config.toml
model = "self-supervised audio encoder (BEST-RQ)"
dataset = "synthesized solo parts of chorales (CocoChorales)"
hop_length = 160
win_length = 400
codebook_size = 256
mask_prob = 0.08
norm = "layernorm"
stem = "single"
widths = [128, 192, 288]
residual_init = "none"
beta2 = 0.999
eps = 1e-10
epochs = 122.6
final_lr_fraction = 0.1
warmup_steps = 7480
Rows from block 8 of a small self-supervised audio encoder (BEST-RQ), named by matrix and row number. Rows with one number belong to one channel. Each number is 128 + 32 x the weight over its row's rms, rounded and kept within 0 to 255. All counts start at 0. After the name is the row's rms in percent of the matrix's.
Before each channel's rows are labels from the 100 clips, of 14976, where the channel reaches its highest value: "responds to" is what is common among them; "peak on" is the class under the peak. Only what is clearly more common there than usual is listed. The data: synthesized solo parts of chorales (CocoChorales).
# convs0: first width-11 conv (model.blocks.8.convs.0.weight, 192x192x11, each kernel summed), inputs 128-191
# convs1: second width-11 conv (model.blocks.8.convs.1.weight, 192x192x11, transposed, each kernel summed), outputs 128-191

responds to: note G#4; violin; note F#4; note A4
peak on: G#4
convs0.181 103 [176 113  95  70 111 140 143 162 126 171 143 133 105 144 141 188 103 143 122 127  48 102 108  70  61  55 140 145 140 134 125 111 159 154 148 131 113 158  90 135  99 112 105 136 136  93  88 170 157 160 107 164 112 134 119 116 152  85 133 187 138 103 112 117]
convs1.181 125 [144 141 114 154 135 126  87  97 127  99 120  98 111  80 168 133 133  90 112  54  75 123 129 136 140  99 133 154 143 135  97 143 152 201  99  85 159  64 165  95 193 122  99 176 107 105 145 143  84 151 165  19 133 143 138 145 114 171 103  84 136 135  82 125]

responds to: note F4; viola; note D#4; note G4
peak on: F4
convs0.23 074 [110 128 213  81 134  85 146 124 132 182 157 165 152 124 130 125 162 147 114 104  94 143 145 110 115  92 150  96 174 161 126 147 135 122 141 134 113 114 134 164 128 151 160  70 149 128 126 129 150 136 108 143 150 119 137  98 132 156 118 152 131 138 127 183]
convs1.23 084 [127 143 123  96  87 117  86  76 123  87 105  86 132  78 170 145 121  99 113  54 109 105 122 169 152 160 120 108 153 190  97 125 110 114  79 156 155  73 139  67  66 105 126 137 103 112  70  95 125   5 102 131 101 115  88 156 138 128 141  65 192 148 122 142]

responds to: note C#4; bassoon; note C4; note G#3
peak on: C#4
convs0.65 102 [168 114 126 156 139 131 128 148 202 194 163  87 146 116 157 146  76 132 111 196 134 167 103 138  95 111 118 121 138 127 141 176 125 172  64  68 124 120 106  84  99 147 126  48 113 133 130 123 135 109 132 147 154 126  95 143 168 151 122 128 132 150 153 130]
convs1.65 149 [ 46 187 135 147 103 158 120 142 127 142 120 173 157 158 149 177 115  78 137 162 111 158 149 131 153 152  89  87 120 159 155 123  90 183 140 118 178 135 129 130 116 103 104  82 152 141 111 104 122 114 140 130 138 117 163 169 124  55 143 163 116 128 158  99]

responds to: note A3; bassoon; note B3; note G3
peak on: B3; G3
convs0.38 100 [130 120 139 125 123 136 168 134 111 130 148 120  57 114 137 148 120 119  74 106  11 105 125 139  69 136 138 118 120 159 136 119 180 104 120  83 111 242  98 121  74  99 141  95 142 109 137 157  97 157 136  77 137 141 176 123 110 145 157 129 102 105 110  87]
convs1.38 194 [160  87 133 115 164 141 121 153 135 125 129 165 148  87 200 131 131 113 126  22  93 137 152 170 185 153 134 170 164  55 137 179 114 118  58 122 132  56 159 145 108 154 109  95 119 132 191 151 140 116 162 127 133 160 130 149 136 170  89 151 182 190 120 105]

responds to: oboe; note A#4; note A4
peak on: A#4; A4
convs0.44 113 [147 168  81 152  99 141 186 135  88 139 119 147  41 133 137 154 131 137  87 158  71 141 142 132  50 114 140 108 114 130 146 127 149 152 150 119 123 108 207 152 167 143  71 115  69 166 119 139  93 134 150 101 114 141 111 196 141  93 109 142 125  99 124 142]
convs1.44 134 [115 146 114 176 154  97 108 132 119 139  76  84 128 110  95 117 188  94  94 131 107 107 146 123  88 103 124 146  69 177 111  43 115  96  98  96  67 103  70  79 115  84 130 155  96 132  70 125  22 210 113 166 104  88 177  86 157 143 112  99 107 120 137 154]

responds to: note A4; note A3; viola
peak on: silence
convs0.160 102 [125 111 106 148 118  80 145 137  59 112 132 129  77  76 187 114  92  81 104 123 147  94 137 158 114 118  63 113 125  89  86 145 173 149 137  91 136 115 154 147 155 144 136 104 105 101 118 160 153  93 149 104 118 146 139  95 105 150  79 129 113 127 111 102]
convs1.160 099 [113 138 102 147 141 116  96 176 139 139 153 137 127 106 145 116 104  48 180 130  53 137 137 123 138 106 153 107 161 178 101 134 129 155 103 122 139 111 135 130 171  65  93 107 130  94 106 156 124 173 165  40  38 117 118 100 108 113 105 202  78 117  56 107]

responds to: note C#4; cello; note C4; note A#3
peak on: C#4
convs0.89 111 [116 101  93 121 140  97 161  98 163 139 145 157 146 125  97  59 156 159  97 139 134  99 159  52  83 108 141 152 124 174 186 105 143  82 119 131 141 154  94 159  98 149  92 124 107 109 143 135 127 125 117 117 153 137 119 176 126 130 112 161 118 125  89  62]
convs1.89 136 [116 160 147  80 136 151 168 147 134 141  97  85 144 145 100 171 162 159  87 108  74 154 142 130 108 127 141  85  73  89 153 101 127 134 178 121 178 144  90 126 125  78 153 207 139 144 168 133 161  41 134  77 139 111  52 125 137  72 134 104 139 122 121 153]

responds to: note C#4; bassoon
peak on: C#4
convs0.78 119 [ 91 159 169 167 149 140 140 108 148 129 113  96  38 121  96 154 148  81 136 154 117 106 105 129 150  92 116 146 142  38  78 112 148  99  66 152 150 141 183  67 109 129  83 169 114 150 140 115 180  80  88 161 136  99 165  94 145  89  76 106  90  88 167  95]
convs1.78 151 [126 161  90 163 133 167 110 177 189 123 133 106 148 169 157 126  59  96 144 206 143 123 186  85 143  85 118 114 182 181 165 114 152 125 115 126 217  73 127 120 167 122 167 112 125 138  81 122 179 169 133 168 111  75 105 141 153  78 148 122 142  92  94 161]

responds to: trumpet; note E5; note D5; note F5
peak on: E5
convs0.50 091 [128 117  97 152 162 130 164 121 123 136 124 162  85 101 129 115 151 161 161 124  22 127 197 135  54 165 115 142 130 160 201 191 169  92 159 152 137 127 155 156  80 106 109 121 107 112 123 130 130 100 115 135 158 133 127  91 101 154  73 147 127 141 165 152]
convs1.50 098 [108 166 141  54 124 101 138  30 149 134 148 133 132 151 166 162  96 163 120 120 102 156 174 146 158 135 149  40  69 172 157 201  97 137  86 144 151 175 170 141 169 118 138  90 117 170 104 138 135 121 157 136 142 115 120 126  98 104 141 132 112 156 138 116]

responds to: note D#4; note C4; clarinet; trombone
peak on: C4; D#4
convs0.33 103 [140  79  93 127 149 126 158  92 161 102 172 116  83  52 136 145 137 144 144 146 116 126 104 177 158 157 147 144 111 132 106 151 130 165  97 100 137 155 186 125 156 163 136 147 119 189 130 130 158  61 171 156 176 135 174  85  46 128 102 123 142 122 119  90]
convs1.33 122 [114 134  99  84  82 113 139 156 141 101 166 147 101 152 163  76 154 105  30 221 166 115 117 143 132 152 124 170 140 127 126 130 127  44 175 131  92 125  92 104 160  50 152 148 147 131 134 135 105 135 110  97 123  87  54 125 155  90 105 132 107 109 134 129]

responds to: note C#4; clarinet; bassoon
peak on: C#4
convs0.47 102 [154 192  85  97 118 157 136 128 192 125 111  98 119 152  78 175  93 115 124 115 131 159  94 105 157 137 106 144 157 130  57 133  83 151 138 126 142 105 114 127 119 145  95 160 164 159 147  81  99 102 141 135 109 121 120 203  86 115 106 108 123  88  77  90]
convs1.47 111 [144 151 137  78 181 131 125 162 125 149 128  50 153 137 149  90 120 120 186 155 108 104 102 101  98  50 167 132 134 174 145  94  95 162 109  88 132 134 115 154 112  71 116  69 120 116 146 140 132 206 133  95  62 173 101 114  88 195 157 140 127  91 117 181]

responds to: oboe; note C#5; note C5; note B4
peak on: C#5; C5
convs0.185 125 [148 159 131 128 151 131 103 129 128 120 139 140 126 155 157 151 116 117 153 182  81 109 106 146 111 149 147 145  82  55 129 143 193 131 154 113 128  97 172 156 180 151 107 131 104 148 122 166 115 128 117  96  45 152 111 121 110 159 162 100 135 181 163 105]
convs1.185 122 [130 147 146 100 131 127 128 127  93 142 145 159 153 125 213  81 117 144  85  62 171 114 128 148 145 115  67  94 161 162 114  63 148 134  57 108 146  63  86 141  89  82  92 114 131 119 136 125 144 202 160 139  60  69 147 134  86 207 132 151 135 114 130  87]

responds to: cello; note C#4; violin
peak on: C#4; B4
convs0.132 108 [143 175 152  86 136 108 102 156 147 121 136 128 107 126 125  81 151  86 154 149 143 132 148  97 196 106  95 128 129  82  51  59 145 135 108 117  93 142  42 155 155 139 126 132 135  40 205 156 158 159 135 176  67 116 115  61 221 113 139 160 153 174 186 123]
convs1.132 117 [ 79 196 128 119 168 127 101 130 129 117 153 102 124 139 146 109  87 118 149 141 127 117 138 137 123 103 213 133 115 124 154  44 114 109 125 133 129 103 125 122 153 115 137 163 100 146  11  54 137 108 169 169 102 179 100  89 107 151 151 103  92  98 125 169]

responds to: note A#3; note G3; bassoon; note A3
peak on: G3
convs0.11 097 [149 129  96 112 137 134 130 146 125 157 117 150 171  71 155 163 109 109 144 211  61 162 154 162 109 119 156 168 122 163 120 128 110  98 151 159 189 115  98 150 153 133 154 138 133 142 123 118 123 155 193 192 159 189 151 175 139 184 100 175  89  97 173 110]
convs1.11 141 [ 94 121 122 117 151 111 118 105 130 151 129 142 149 124 224 115 136 106  79  61  72 134 160 202 191 147 146 152 176  56 158 152 140  50  56 148 149 124 134 113 111 133 163  95 111 153 103 166 131  77 114 108 105 115  98  92 156 169 152  97 114 180 150  90]

responds to: cello; note G#3; note A#3; note G3
peak on: G#3
convs0.69 108 [115  83  93 128 116 147 115 114 100 102 125  87 120  88 235  99  92 149 134  99  92  96 138 148 158  65 154 169 125  94 164 150 118 114 170 174 188  90 163 176 177 116 157 119 136  92  98 117 149 120  78 116 121 150  84 108  97  94 118 150 128 142 133 125]
convs1.69 142 [ 75 121 145  48 153 156 149 152 154 108 106 128 119 140 135 144 149 179  94 199  94 157 144  72 103 149 118 151  76 118 150 155 167  66 163 150 119 101 103 162  97 185 124 128 174 142 149  99 110 141  78 102  77 135 109 135 112 167 140 175 216 114 148 177]

responds to: note B4; oboe; note F4; cello
peak on: B4; F4
convs0.63 114 [121  44 136 148 133 102  77 164  63 174 111 115 133 150 127 130 212 133 151 123  51 104 173 117 136 137 163 113 137 128 160 197 141 148  60 118 130  74 127 141 200 178 145  87 112  91 170 128 123  93  91 119 127 185 132 108 128 159 164 176  87 163 152 146]
convs1.63 147 [125 157 133 140  96  98 137  94 112 129 162 167 163 120 160 146 102  92  84 158 104 114 142 126 133 141 167  97 168 172 128 133 168 135 128 159 185 132 105 164  78 142 152  37 126 114 130 150 143 182 168  67 166 110 178 135 128  98 130 191  77 119 150  80]

responds to: oboe; note C5; note A#4; note G#4
peak on: C5
convs0.19 110 [ 94 126 114 131 158 155 154 130 121 146 140 167  49 170 104 185 161 161 187 157 100 106 157 128  57 115  99 149 154 169 180 150 121  79 133 183 158  99 182 142  85 129 123 151  72 185 112 140 140 100 190 122 149 150 147 126  52 126  75 156 106 145 122 121]
convs1.19 129 [196 165  80 131  96 102 138 125 113 101 144 124 107  97 153  71 122 197  69 140 103  92  89  96 124  50  88 144 122 164 117  91 133  91  93 130 176 150 114  86 158  40 142 114  96  98 122 135 178 183 156 139 146 119 142 100  63  91 108  98 145 107  94  99]

responds to: cello; note C4; violin; note B4
peak on: C4; B4
convs0.97 105 [147 135 109 103 122 155  25 103 149 104 152 137  66  73 134  82 161  97 127 134 102 160 144 165 114  29 123 138 131 105  82 122 160 122  97 118  54 194 135 184  95 132 110 133 126 129 134 119 178 167  99 137 118 152 158  85 176 103 104 134  89  99 113 181]
convs1.97 137 [192 131 128 119 140 149 111 144 137  80 164  96  96 154 137 108 174 115 139 191 148 127 101 101 120  81 131 174  96 188 148 110  98 204 151 116 182 125  38  87 243 117 155 171 112 145 165 176  89 146 172  52 129 132 138 107 103 125 122 141 153  81 117 141]

responds to: trombone; note D#4; note C4; bassoon
peak on: C4; D#4
convs0.52 101 [117  80 191  91  81 152 185 121 100 125  89 142 145 135  46 117 149 136 125 127 156 155  93 114  97 147 176  92 135 154 167 104  43 138 138 106  77 157 148  93 118 122  99 147 172 109 117 101  80  85 112  54 116  98 114 126 112  74 100 122 111  97  96 119]
convs1.52 126 [153 102 105  85 145 130  96  83 133 132 146 144 132  69 162 123  91 142 117  65  91 139 176 185 155 147 153 151 145  38 116 168 107 130  90 108  77  68 169 149 113 149 130 169 108 126 149 132 174 116 141 119 134  98 109 110 133 130 109 115 121 182 101 232]

responds to: note C5; note C4; violin; note A#4
peak on: C4; C5
convs0.95 098 [110  97 131 128 122 155 110  99 134 116 115  99 129 114  74 127 156  93 103  91  95 139 154 114 112  92 125 192 169  98 117  93  71 170 133 134 196 137 114 198 136  99 107 189  92 111 142  92 124 167 158 168 169 186 144 119 153 184 152 149 124 133 153  34]
convs1.95 136 [118 224 114 106 127 109 131 136 119 135 152 120 146 141 187 150 114 140  64 167  84 135 136 166 163  99 128 113 126 151 158 103 134  88  80 162 177 121 122 133 127  96 181  83 120 153  95 219 110 147 156 157  81 158 159 104 131 137 165 113 150 157 143 173]

responds to: note C5; note C4; violin; note D4
peak on: C5; C4
convs0.7 104 [133 136 118 127 135 149 168 131 118 136 143 137  93  79 150 123 140 131 137 114 145 148 190 102  74 149 131 120 181 131 132 142 144 109 148 166 124  63 151 145  63 140  59 148  77  72 147 149 140 141 118 151 183 150 138 109 127 145  64 127 112 146  80 131]
convs1.7 118 [176 143 119  98 145  81 132 151 113 104 167 109  73 165 113 157 202 148  97 173 135 106 154 133 118 115  82 125 193 103 117 149 162  89 158 117  60  44 172 123 107 117 160 163  78 120  66 155 121 153 143  75 148 130 168 105 176 124 172 138  79 112 124 132]

responds to: note F#5; note E5; violin; instrument: oboe
peak on: F#5
convs0.119 118 [111 146 115 169 127 169  83 145 161 144 177 136 130 106 139 151 153 117 183 105 113 118 158 131  61 130 117 138 145 141  77  54  90  75 161 155 149 103 188 121 155 127 148  87  93 182 149 195 126  99 203 112 133 128 138 123 121 130  76  92 123 113 130 171]
convs1.119 152 [ 78  77  96 170 140 111 102 126 100 104  96 135 110 116  94 126 138  69 158 144 103  99 104 119  88 135 178 189 197  74  88  74 110 148 146 128 134 124  96 124 161 119 123 117 105 124 118 115 132 177 145 195 132 135 114  92 117 109 120 156 147  95 142   7]

responds to: bassoon; note A#3; note F3
peak on: silence
convs0.155 087 [136 170 167  81 112 109 126 136 119 109 120 179 172 113 129 115  93  63 127 107 110 128 168 103 109 124  96 128 111 186  77  99  99  68 117 120 142 111 135 121 130 110 104 115  84  59 100 154 177 193 132 143 140 121 151  75 165 116 133 161 130 124 110 129]
convs1.155 111 [124 194 110 135 154 105 107 172 113 116  91 145 133 127 179  95 158  75  83 130 107 105  88 148 137  98 149 219  80  83  99  91 111 182 102 156 176 127 137  90 133 124 150 160 122 138  25 128  88  36 107  82 149 137 103  98  94 185  73 100  97 137 144 163]

responds to: trombone; note F4; note B4; note D#4
peak on: B4; F4
convs0.80 117 [129  66  98  69 132 180 149 152 120 103 105 117 152 139 154 116 162 109 121 109 115 179 170 144 105 198 141 124 167  80 169  61 130 153 121 127  95  89 105 163 103 160 144 116 118 101  85 117 121 144 131 121 128 137  77  70 134 135 131  68 123 171 136 147]
convs1.80 131 [147 139 121  82  77 153 148 135 112 164 172 110 139 135 170  80 201  82 128 145 128 124 154 140 147 126  97 170 140 183 169 129 106  88 103 150 128  86  49 166 172 165 135 106 145 139 181 181 113 115 154  96  83 167 103 152 165 113 164  76 135 132 108  89]

responds to: viola; note D4; note E4
peak on: D4
convs0.64 108 [178  78  82 128 128 100 130 155 203 115 157  81 124  97 141 108 165 144 116 103 120  50 150 211 123 172 123 181 101 100 122 168  84 114 181  78 191 108 191 122  88 178  59 159 155 159 161 128 140 106 113 159 119 129 119 170  94 142 159 126 143 160 132 154]
convs1.64 151 [152 176 153  89 109  97 147 143 101 147 116 118 138 156 153 150  98  77 141 131 146 148  94 154 140 106  97 154  68 148 142 169  39 140 126 126 141 126  73  95 141 107 134 100  92 123 138 169 139 152  70 124 117  75 110 152 133  87 174 136 108 148 145  79]

responds to: note D#4; note C4; note D4; note C#4
peak on: C4; C#4
convs0.140 108 [115 113 110 128 142 109 160 102 135 129 152 132 120 145  73 120 120 117 129 121 226 141 133 133 104 169 114 110 104 164 150 116  98 116 136 145 105  77  96 145 108 125 106 130 133 142 131 104 146 133 131 117 137 131 135 166 144 126 123 135 107 124 128 143]
convs1.140 184 [150  63  88 104 142 124 111 146 121  95 136 185 127  69 172  77 117 119 111  59 122 106 149 168 158 120 128 149 158  85 125 149 126 160  85 148 103 108 148 128 138 148 109 132 127 113 113 172 118  75 124 140 156 134 101 135  81 160  63 142 148 175 122 113]

responds to: note B4; violin; note A#4; viola
peak on: B4; A#4
convs0.49 110 [117  22 115  95 147 125 123 112 116 125 181  90 113 128 105 138 121 144  76  59 153 153 124 142 200 101 163 130 135 103 136  75  99 217 148 102 124 108 140 110  65 117 123  91  99 108  91  87 185 161  97 125 153 140 129 135 172  91 149 157 157 108 126  64]
convs1.49 147 [152 157 104 145  90 103 120 112 112 130 189 147 108 163 101 157 127  90 135 184  95 134  83  99  91  91 150 157  56 183 118  75 117  50 153 122 162 149  78  83 148 104 143 111  94 122 156 117  89  80  56 125 101 128  99  77 148 125 165  95  69  94 124 122]

responds to: note D#4; cello; note D4; note C4
peak on: D#4
convs0.4 115 [148 121 123 157 126 141 125 127 130 134 116 127 129 120 141 183 136 167 145  93 132 116 149  98 110 147 156 104  65  79 160 165  91 135  73 103 124 149 140 140  18 152 133 147 148 118 152 136 145  84 121 124 137 146  93 102 103 159 199 128 105 199 143 110]
convs1.4 152 [144 174 128 141  87 124 142  50 141 137 193 126 105 171 180 158  96 119  50 202 129 141 130 141 166  99 145 132 181 109 158 158 149  85 103 116 131 115 173 149 121 102 180 125 110 153 105 118 152 128 123 120 115  68 129 101 106 129 170 143  90 122 142 109]

responds to: violin; note F5; note D#5
peak on: F5
convs0.28 119 [157 102  65 113 152 113 110 142 118  88 144 195 101 158 162 125 148 139 158 160  52 113 144 121 165  83 158 102 135 167 196 144 116 137 135 162 124  88 145  92 188 130 126  95 131 109 141 157 130 171  92 138 125  87 106  85 172 134 192 152 170 126 164 175]
convs1.28 137 [ 53 115 120  89 107 109 128  90 141 138  97 147 123 115 108 121 124 133 113 104 132 121  60 129 115 176 171  99 226 186 111  72 128 186 116 154  77 192 148 142 119 118 151 154  96 135 143 125 194  40  80 155  72 114 102  99 108 148 121  49 117 131 135 129]

responds to: bassoon; note F3; note A#3
peak on: silence
convs0.93 084 [114 187  94 138  81  97  97 140  92  93 127 118  94 145 110  76 100 137  99 114 107  80 126 127 178 122 119  91 101  77  58 164 131 132 114 128 129 129 145  89 166 124  80 109  86 119 160 147  87  66 113 112 118 131 127  84  56 151  79 120  86 105  98 114]
convs1.93 096 [188 135 139 134 107 145 146 124 165 124 104 145 124 128 141 132 119 151 153 131 100 136 137 166 142 107  66  84 125  69  93 156 193 156 106 114 141  39 147 176 153  71 112 148 156 108  89 159 160 125 171 135 102 117  94 140 152 127 107  84 113 125 141  96]

responds to: viola; note A4; note F#4; note G#4
peak on: F#4; A4
convs0.191 117 [135 139 142 116 124 123 140 161 139 111 174 122 169  86 179 111 175 132  85 156 102 103 146 131 134 212 123 116  71 131 132 127 177 125 163  77 137 133 147 101 147 111 150  84 132  73 155 165 121 110 114 119 116 145 136 200 131 148 131  68 148 185 132 183]
convs1.191 148 [174 128 111 104 112 160 148  92 147 168 126 148 137 159 164 105 144 192  62 155 125 145 169 137 143 124 102 132 173 109 137 154 149  86  77 114 145  90 104 156 143 159 157  41 146 140 164 145  98 159  98 138  95 107 100 114 127 154 139 168  96  91 159  32]

responds to: violin; note C5; note C#5; note A#4
peak on: C5
convs0.163 116 [139  98 114 129 153 182  66 112 127 145 108 168 150 121 136 126 103 102 120 152  59 125 145  97 120 107 122 112 167 119  88  87  99 192 145 146 172  74  59  99  72 168 133 155  81 147 108 141 153 127 132  61 106 132 135 111 140 115 159 115 206 152 115  85]
convs1.163 127 [164 134 132 114  95 138 120 128 129 164 212  73 130 150 168 111 138 168 114 161  98 121 135 125 148  66 106 182 110 156 154 106 115  51 131  97 171 131 106 137 191  78 139 111 129 133 154 110 110 149  87 175  78 116  85 127 165 124 163 227 141  94 113 143]

responds to: oboe; note C5; note A#4; note C#5
peak on: C5
convs0.55 120 [133 139  59 186 147 113  86 117 133 109 142 171  80 158 132 172 152 122 134 178 124 145 151 137  81 114 118 128 144 131  82 107 100 199 133 118 104 114 158 161  41 167 114 159 126 100 138 143 112  91 183 133 110 177 137  69 120 123 124 114 156 131 124  93]
convs1.55 129 [148 165 147  58  87 106 169 178 143 128 162 145 157 106 200  99 123 116  77  81 128 148 169 183 185 160 125  63  97 149 125  86 135 131  41 191 147 153 106 154 126  33 152 107 156 144 128 165  89 136 151 163 167 109 191 175 144 147 126 105 139 191 181  84]

responds to: note D#4; cello; trombone
peak on: silence
convs0.164 109 [144  66  54 139 132 123 100 150  65  68  70 117  53 102 120  79  89 118 119 161 159 104 102  76 147 122  96 123 124  89  73 138 155 133  95 119 163 158 155 102 141 125 153  97 147 160 125 109 154  99 138 170 146 132 116  62  85 149  97 112 107  93 154  57]
convs1.164 136 [128 109 121 101  76 140 126 102 109 117 124 181 132  84 208 112 116 110 150  72 111 122 162 143 188 131 127 167 170  89 118 173 162 143  22 130  99 105 127 148 111 170 102 125 122 139 137 174 176  80 153  91 107 163  88 149 129 109  77 114 186 162 133 151]

responds to: note G#4; violin; note E5; note D5
peak on: G#4; E5
convs0.48 107 [151 156  87 115 127 127 152 139 103 118 147 127  80  79 146 158 150 145 169 119 132 121 174 108  76 140 136 113 147 153  97 120 120  74  88 122 105  55 144 143 117 154  90 128  57 106 133 161 143 138 131 164 158 161 158 143 126 132  50 136 113 112  69 173]
convs1.48 042 [ 96 138 143  73 126 164 146 171 155 155 117 123 131 171  97 163 115 139 111 171 135 165  82  92 117 115 128 172 181 176 153 140 116 166 166 135 101 126 166 114 113 146 127  59 153 146 157 100 147 116  68 119 165 129 121 155 136 162 143 114 131 111 151 180]

responds to: trumpet; note G#5; note F#5; note D#5
peak on: G#5; D#5
convs0.117 075 [122 119 178 184 161 121 164 115 132 218 147 192 166 119 113 120 152 121 156 149  92 140 141 118 127 133 157 113 171 168 189 132 105 113 123 142 140 135 108 204 181 115 183 106 151 159 130 124 151 145 104 158 157 138 122 151  93 161 107 183 146 181 187 158]
convs1.117 093 [125 118 123 161 131 131 147 100 130 111 190 142 153 157 137  78 138 131 102  94 152 113 164 111 129 169 128  67 184 133 103 132 212 159 129 120 192 111 170 166 179 183  62 125 193 126 164 142 126 134 144 164 103 112 125 157  77 133 105  86 134 147 153 139]

responds to: note C#4; clarinet; note A4; note A5
peak on: C#4; A5
convs0.184 116 [171 175 116 131 161 107 129 100 165 123 159 143 145 107 182  88  55 151  49 162  72  96 168 173 126 142 157 166  93 110 105 163 161 126 152  99 137 106 147 104 132 132  68  51  97 150 140  84 107  57 124 120 145 135  96 190 128 130 122  91 154 125 142  79]
convs1.184 128 [155 165 109 108 140 138 140  83 137 108 102 132 140 148 176 164  37  99  88 102 121 137 139 151 151 106 107  57 108 143 129 102 126 116  78 137 134 126  71 115  83 105 132  54 122 134 105 142 159 163 118 128 117 104 119 144 136  87 155 200 105 134 101 157]

responds to: note A3; note G3; note B3; bassoon
peak on: C5; G3
convs0.146 079 [110 142 119  60 145 123 136 118  92 155 135 130 102 120 145 164  53 151 129 145 118 165 109  92 117 195 121 139 134 167 134 103 140 148 151  76 162 154 129 149  92  85 119  58 138  94 109 103 119 101 182 142 120 152 140 185 115 146 140 163 123 122  76 105]
convs1.146 167 [179  72 105  76 166 136 119 150 118 107  93 148 126  87 151 124 135  83 147  42 107 128 145 150 149 143 160 136 170  83 127 107  88 128 108  99 150 127 134 118 151 163 129  68 128 104 161 133 137 102 118  58 149  97  67 112 135 150  93  69 167 160 106 170]

responds to: trombone; note E4; note F#4; instrument: trumpet
peak on: E4
convs0.75 086 [136 145 168  98 140 147 189 132 108 182 142 166 152  85 107 140 141 150 162 131 154 132 179 124 100 148 159 117 179 170 194 133 111 108 124 133 128  77 134 167 138 124 112 107 110 112 138 132 156 163 145 160 171 145 134 121 123 138  55 189 120 154 126 170]
convs1.75 086 [105  95 103 127  57 104 162 153 113 101 112 117 116  81 100  93 107 115 119  64  91 106 152 109 105 177  96 111 100 112  95 131 137  95 151 110 122 117 184 119 117 126  99 118 115 121  85 160 140 208 143 124 138 188 156 104  62 111 104 138 143 124 151 153]

responds to: viola; oboe; note D4; note A4
peak on: D4
convs0.92 108 [132 158 211 140 113  71  95  68 108 113 120 115 145 118 135 169 124  70  85 138  60 121 150 111  99 138 108 123 138 166  86 141 137  89 136 152 169 139 210 143 176 131  77  91 146 186 121 128 142 141 163 154 108 139 117 133  71 112 148  32 100 129  90 150]
convs1.92 116 [122 122 128 154 131 127 125 168 143 123  52  95 119 152 122 152  41 131 152  71 127  97  97  92 106 109 132 138 143 115 128 141 149 120  84 102  82 147 165 110  96 115 126 255 118 142  93 111 183 132  75  86  76 121 202 173 124  92 133  89 128 110 136 132]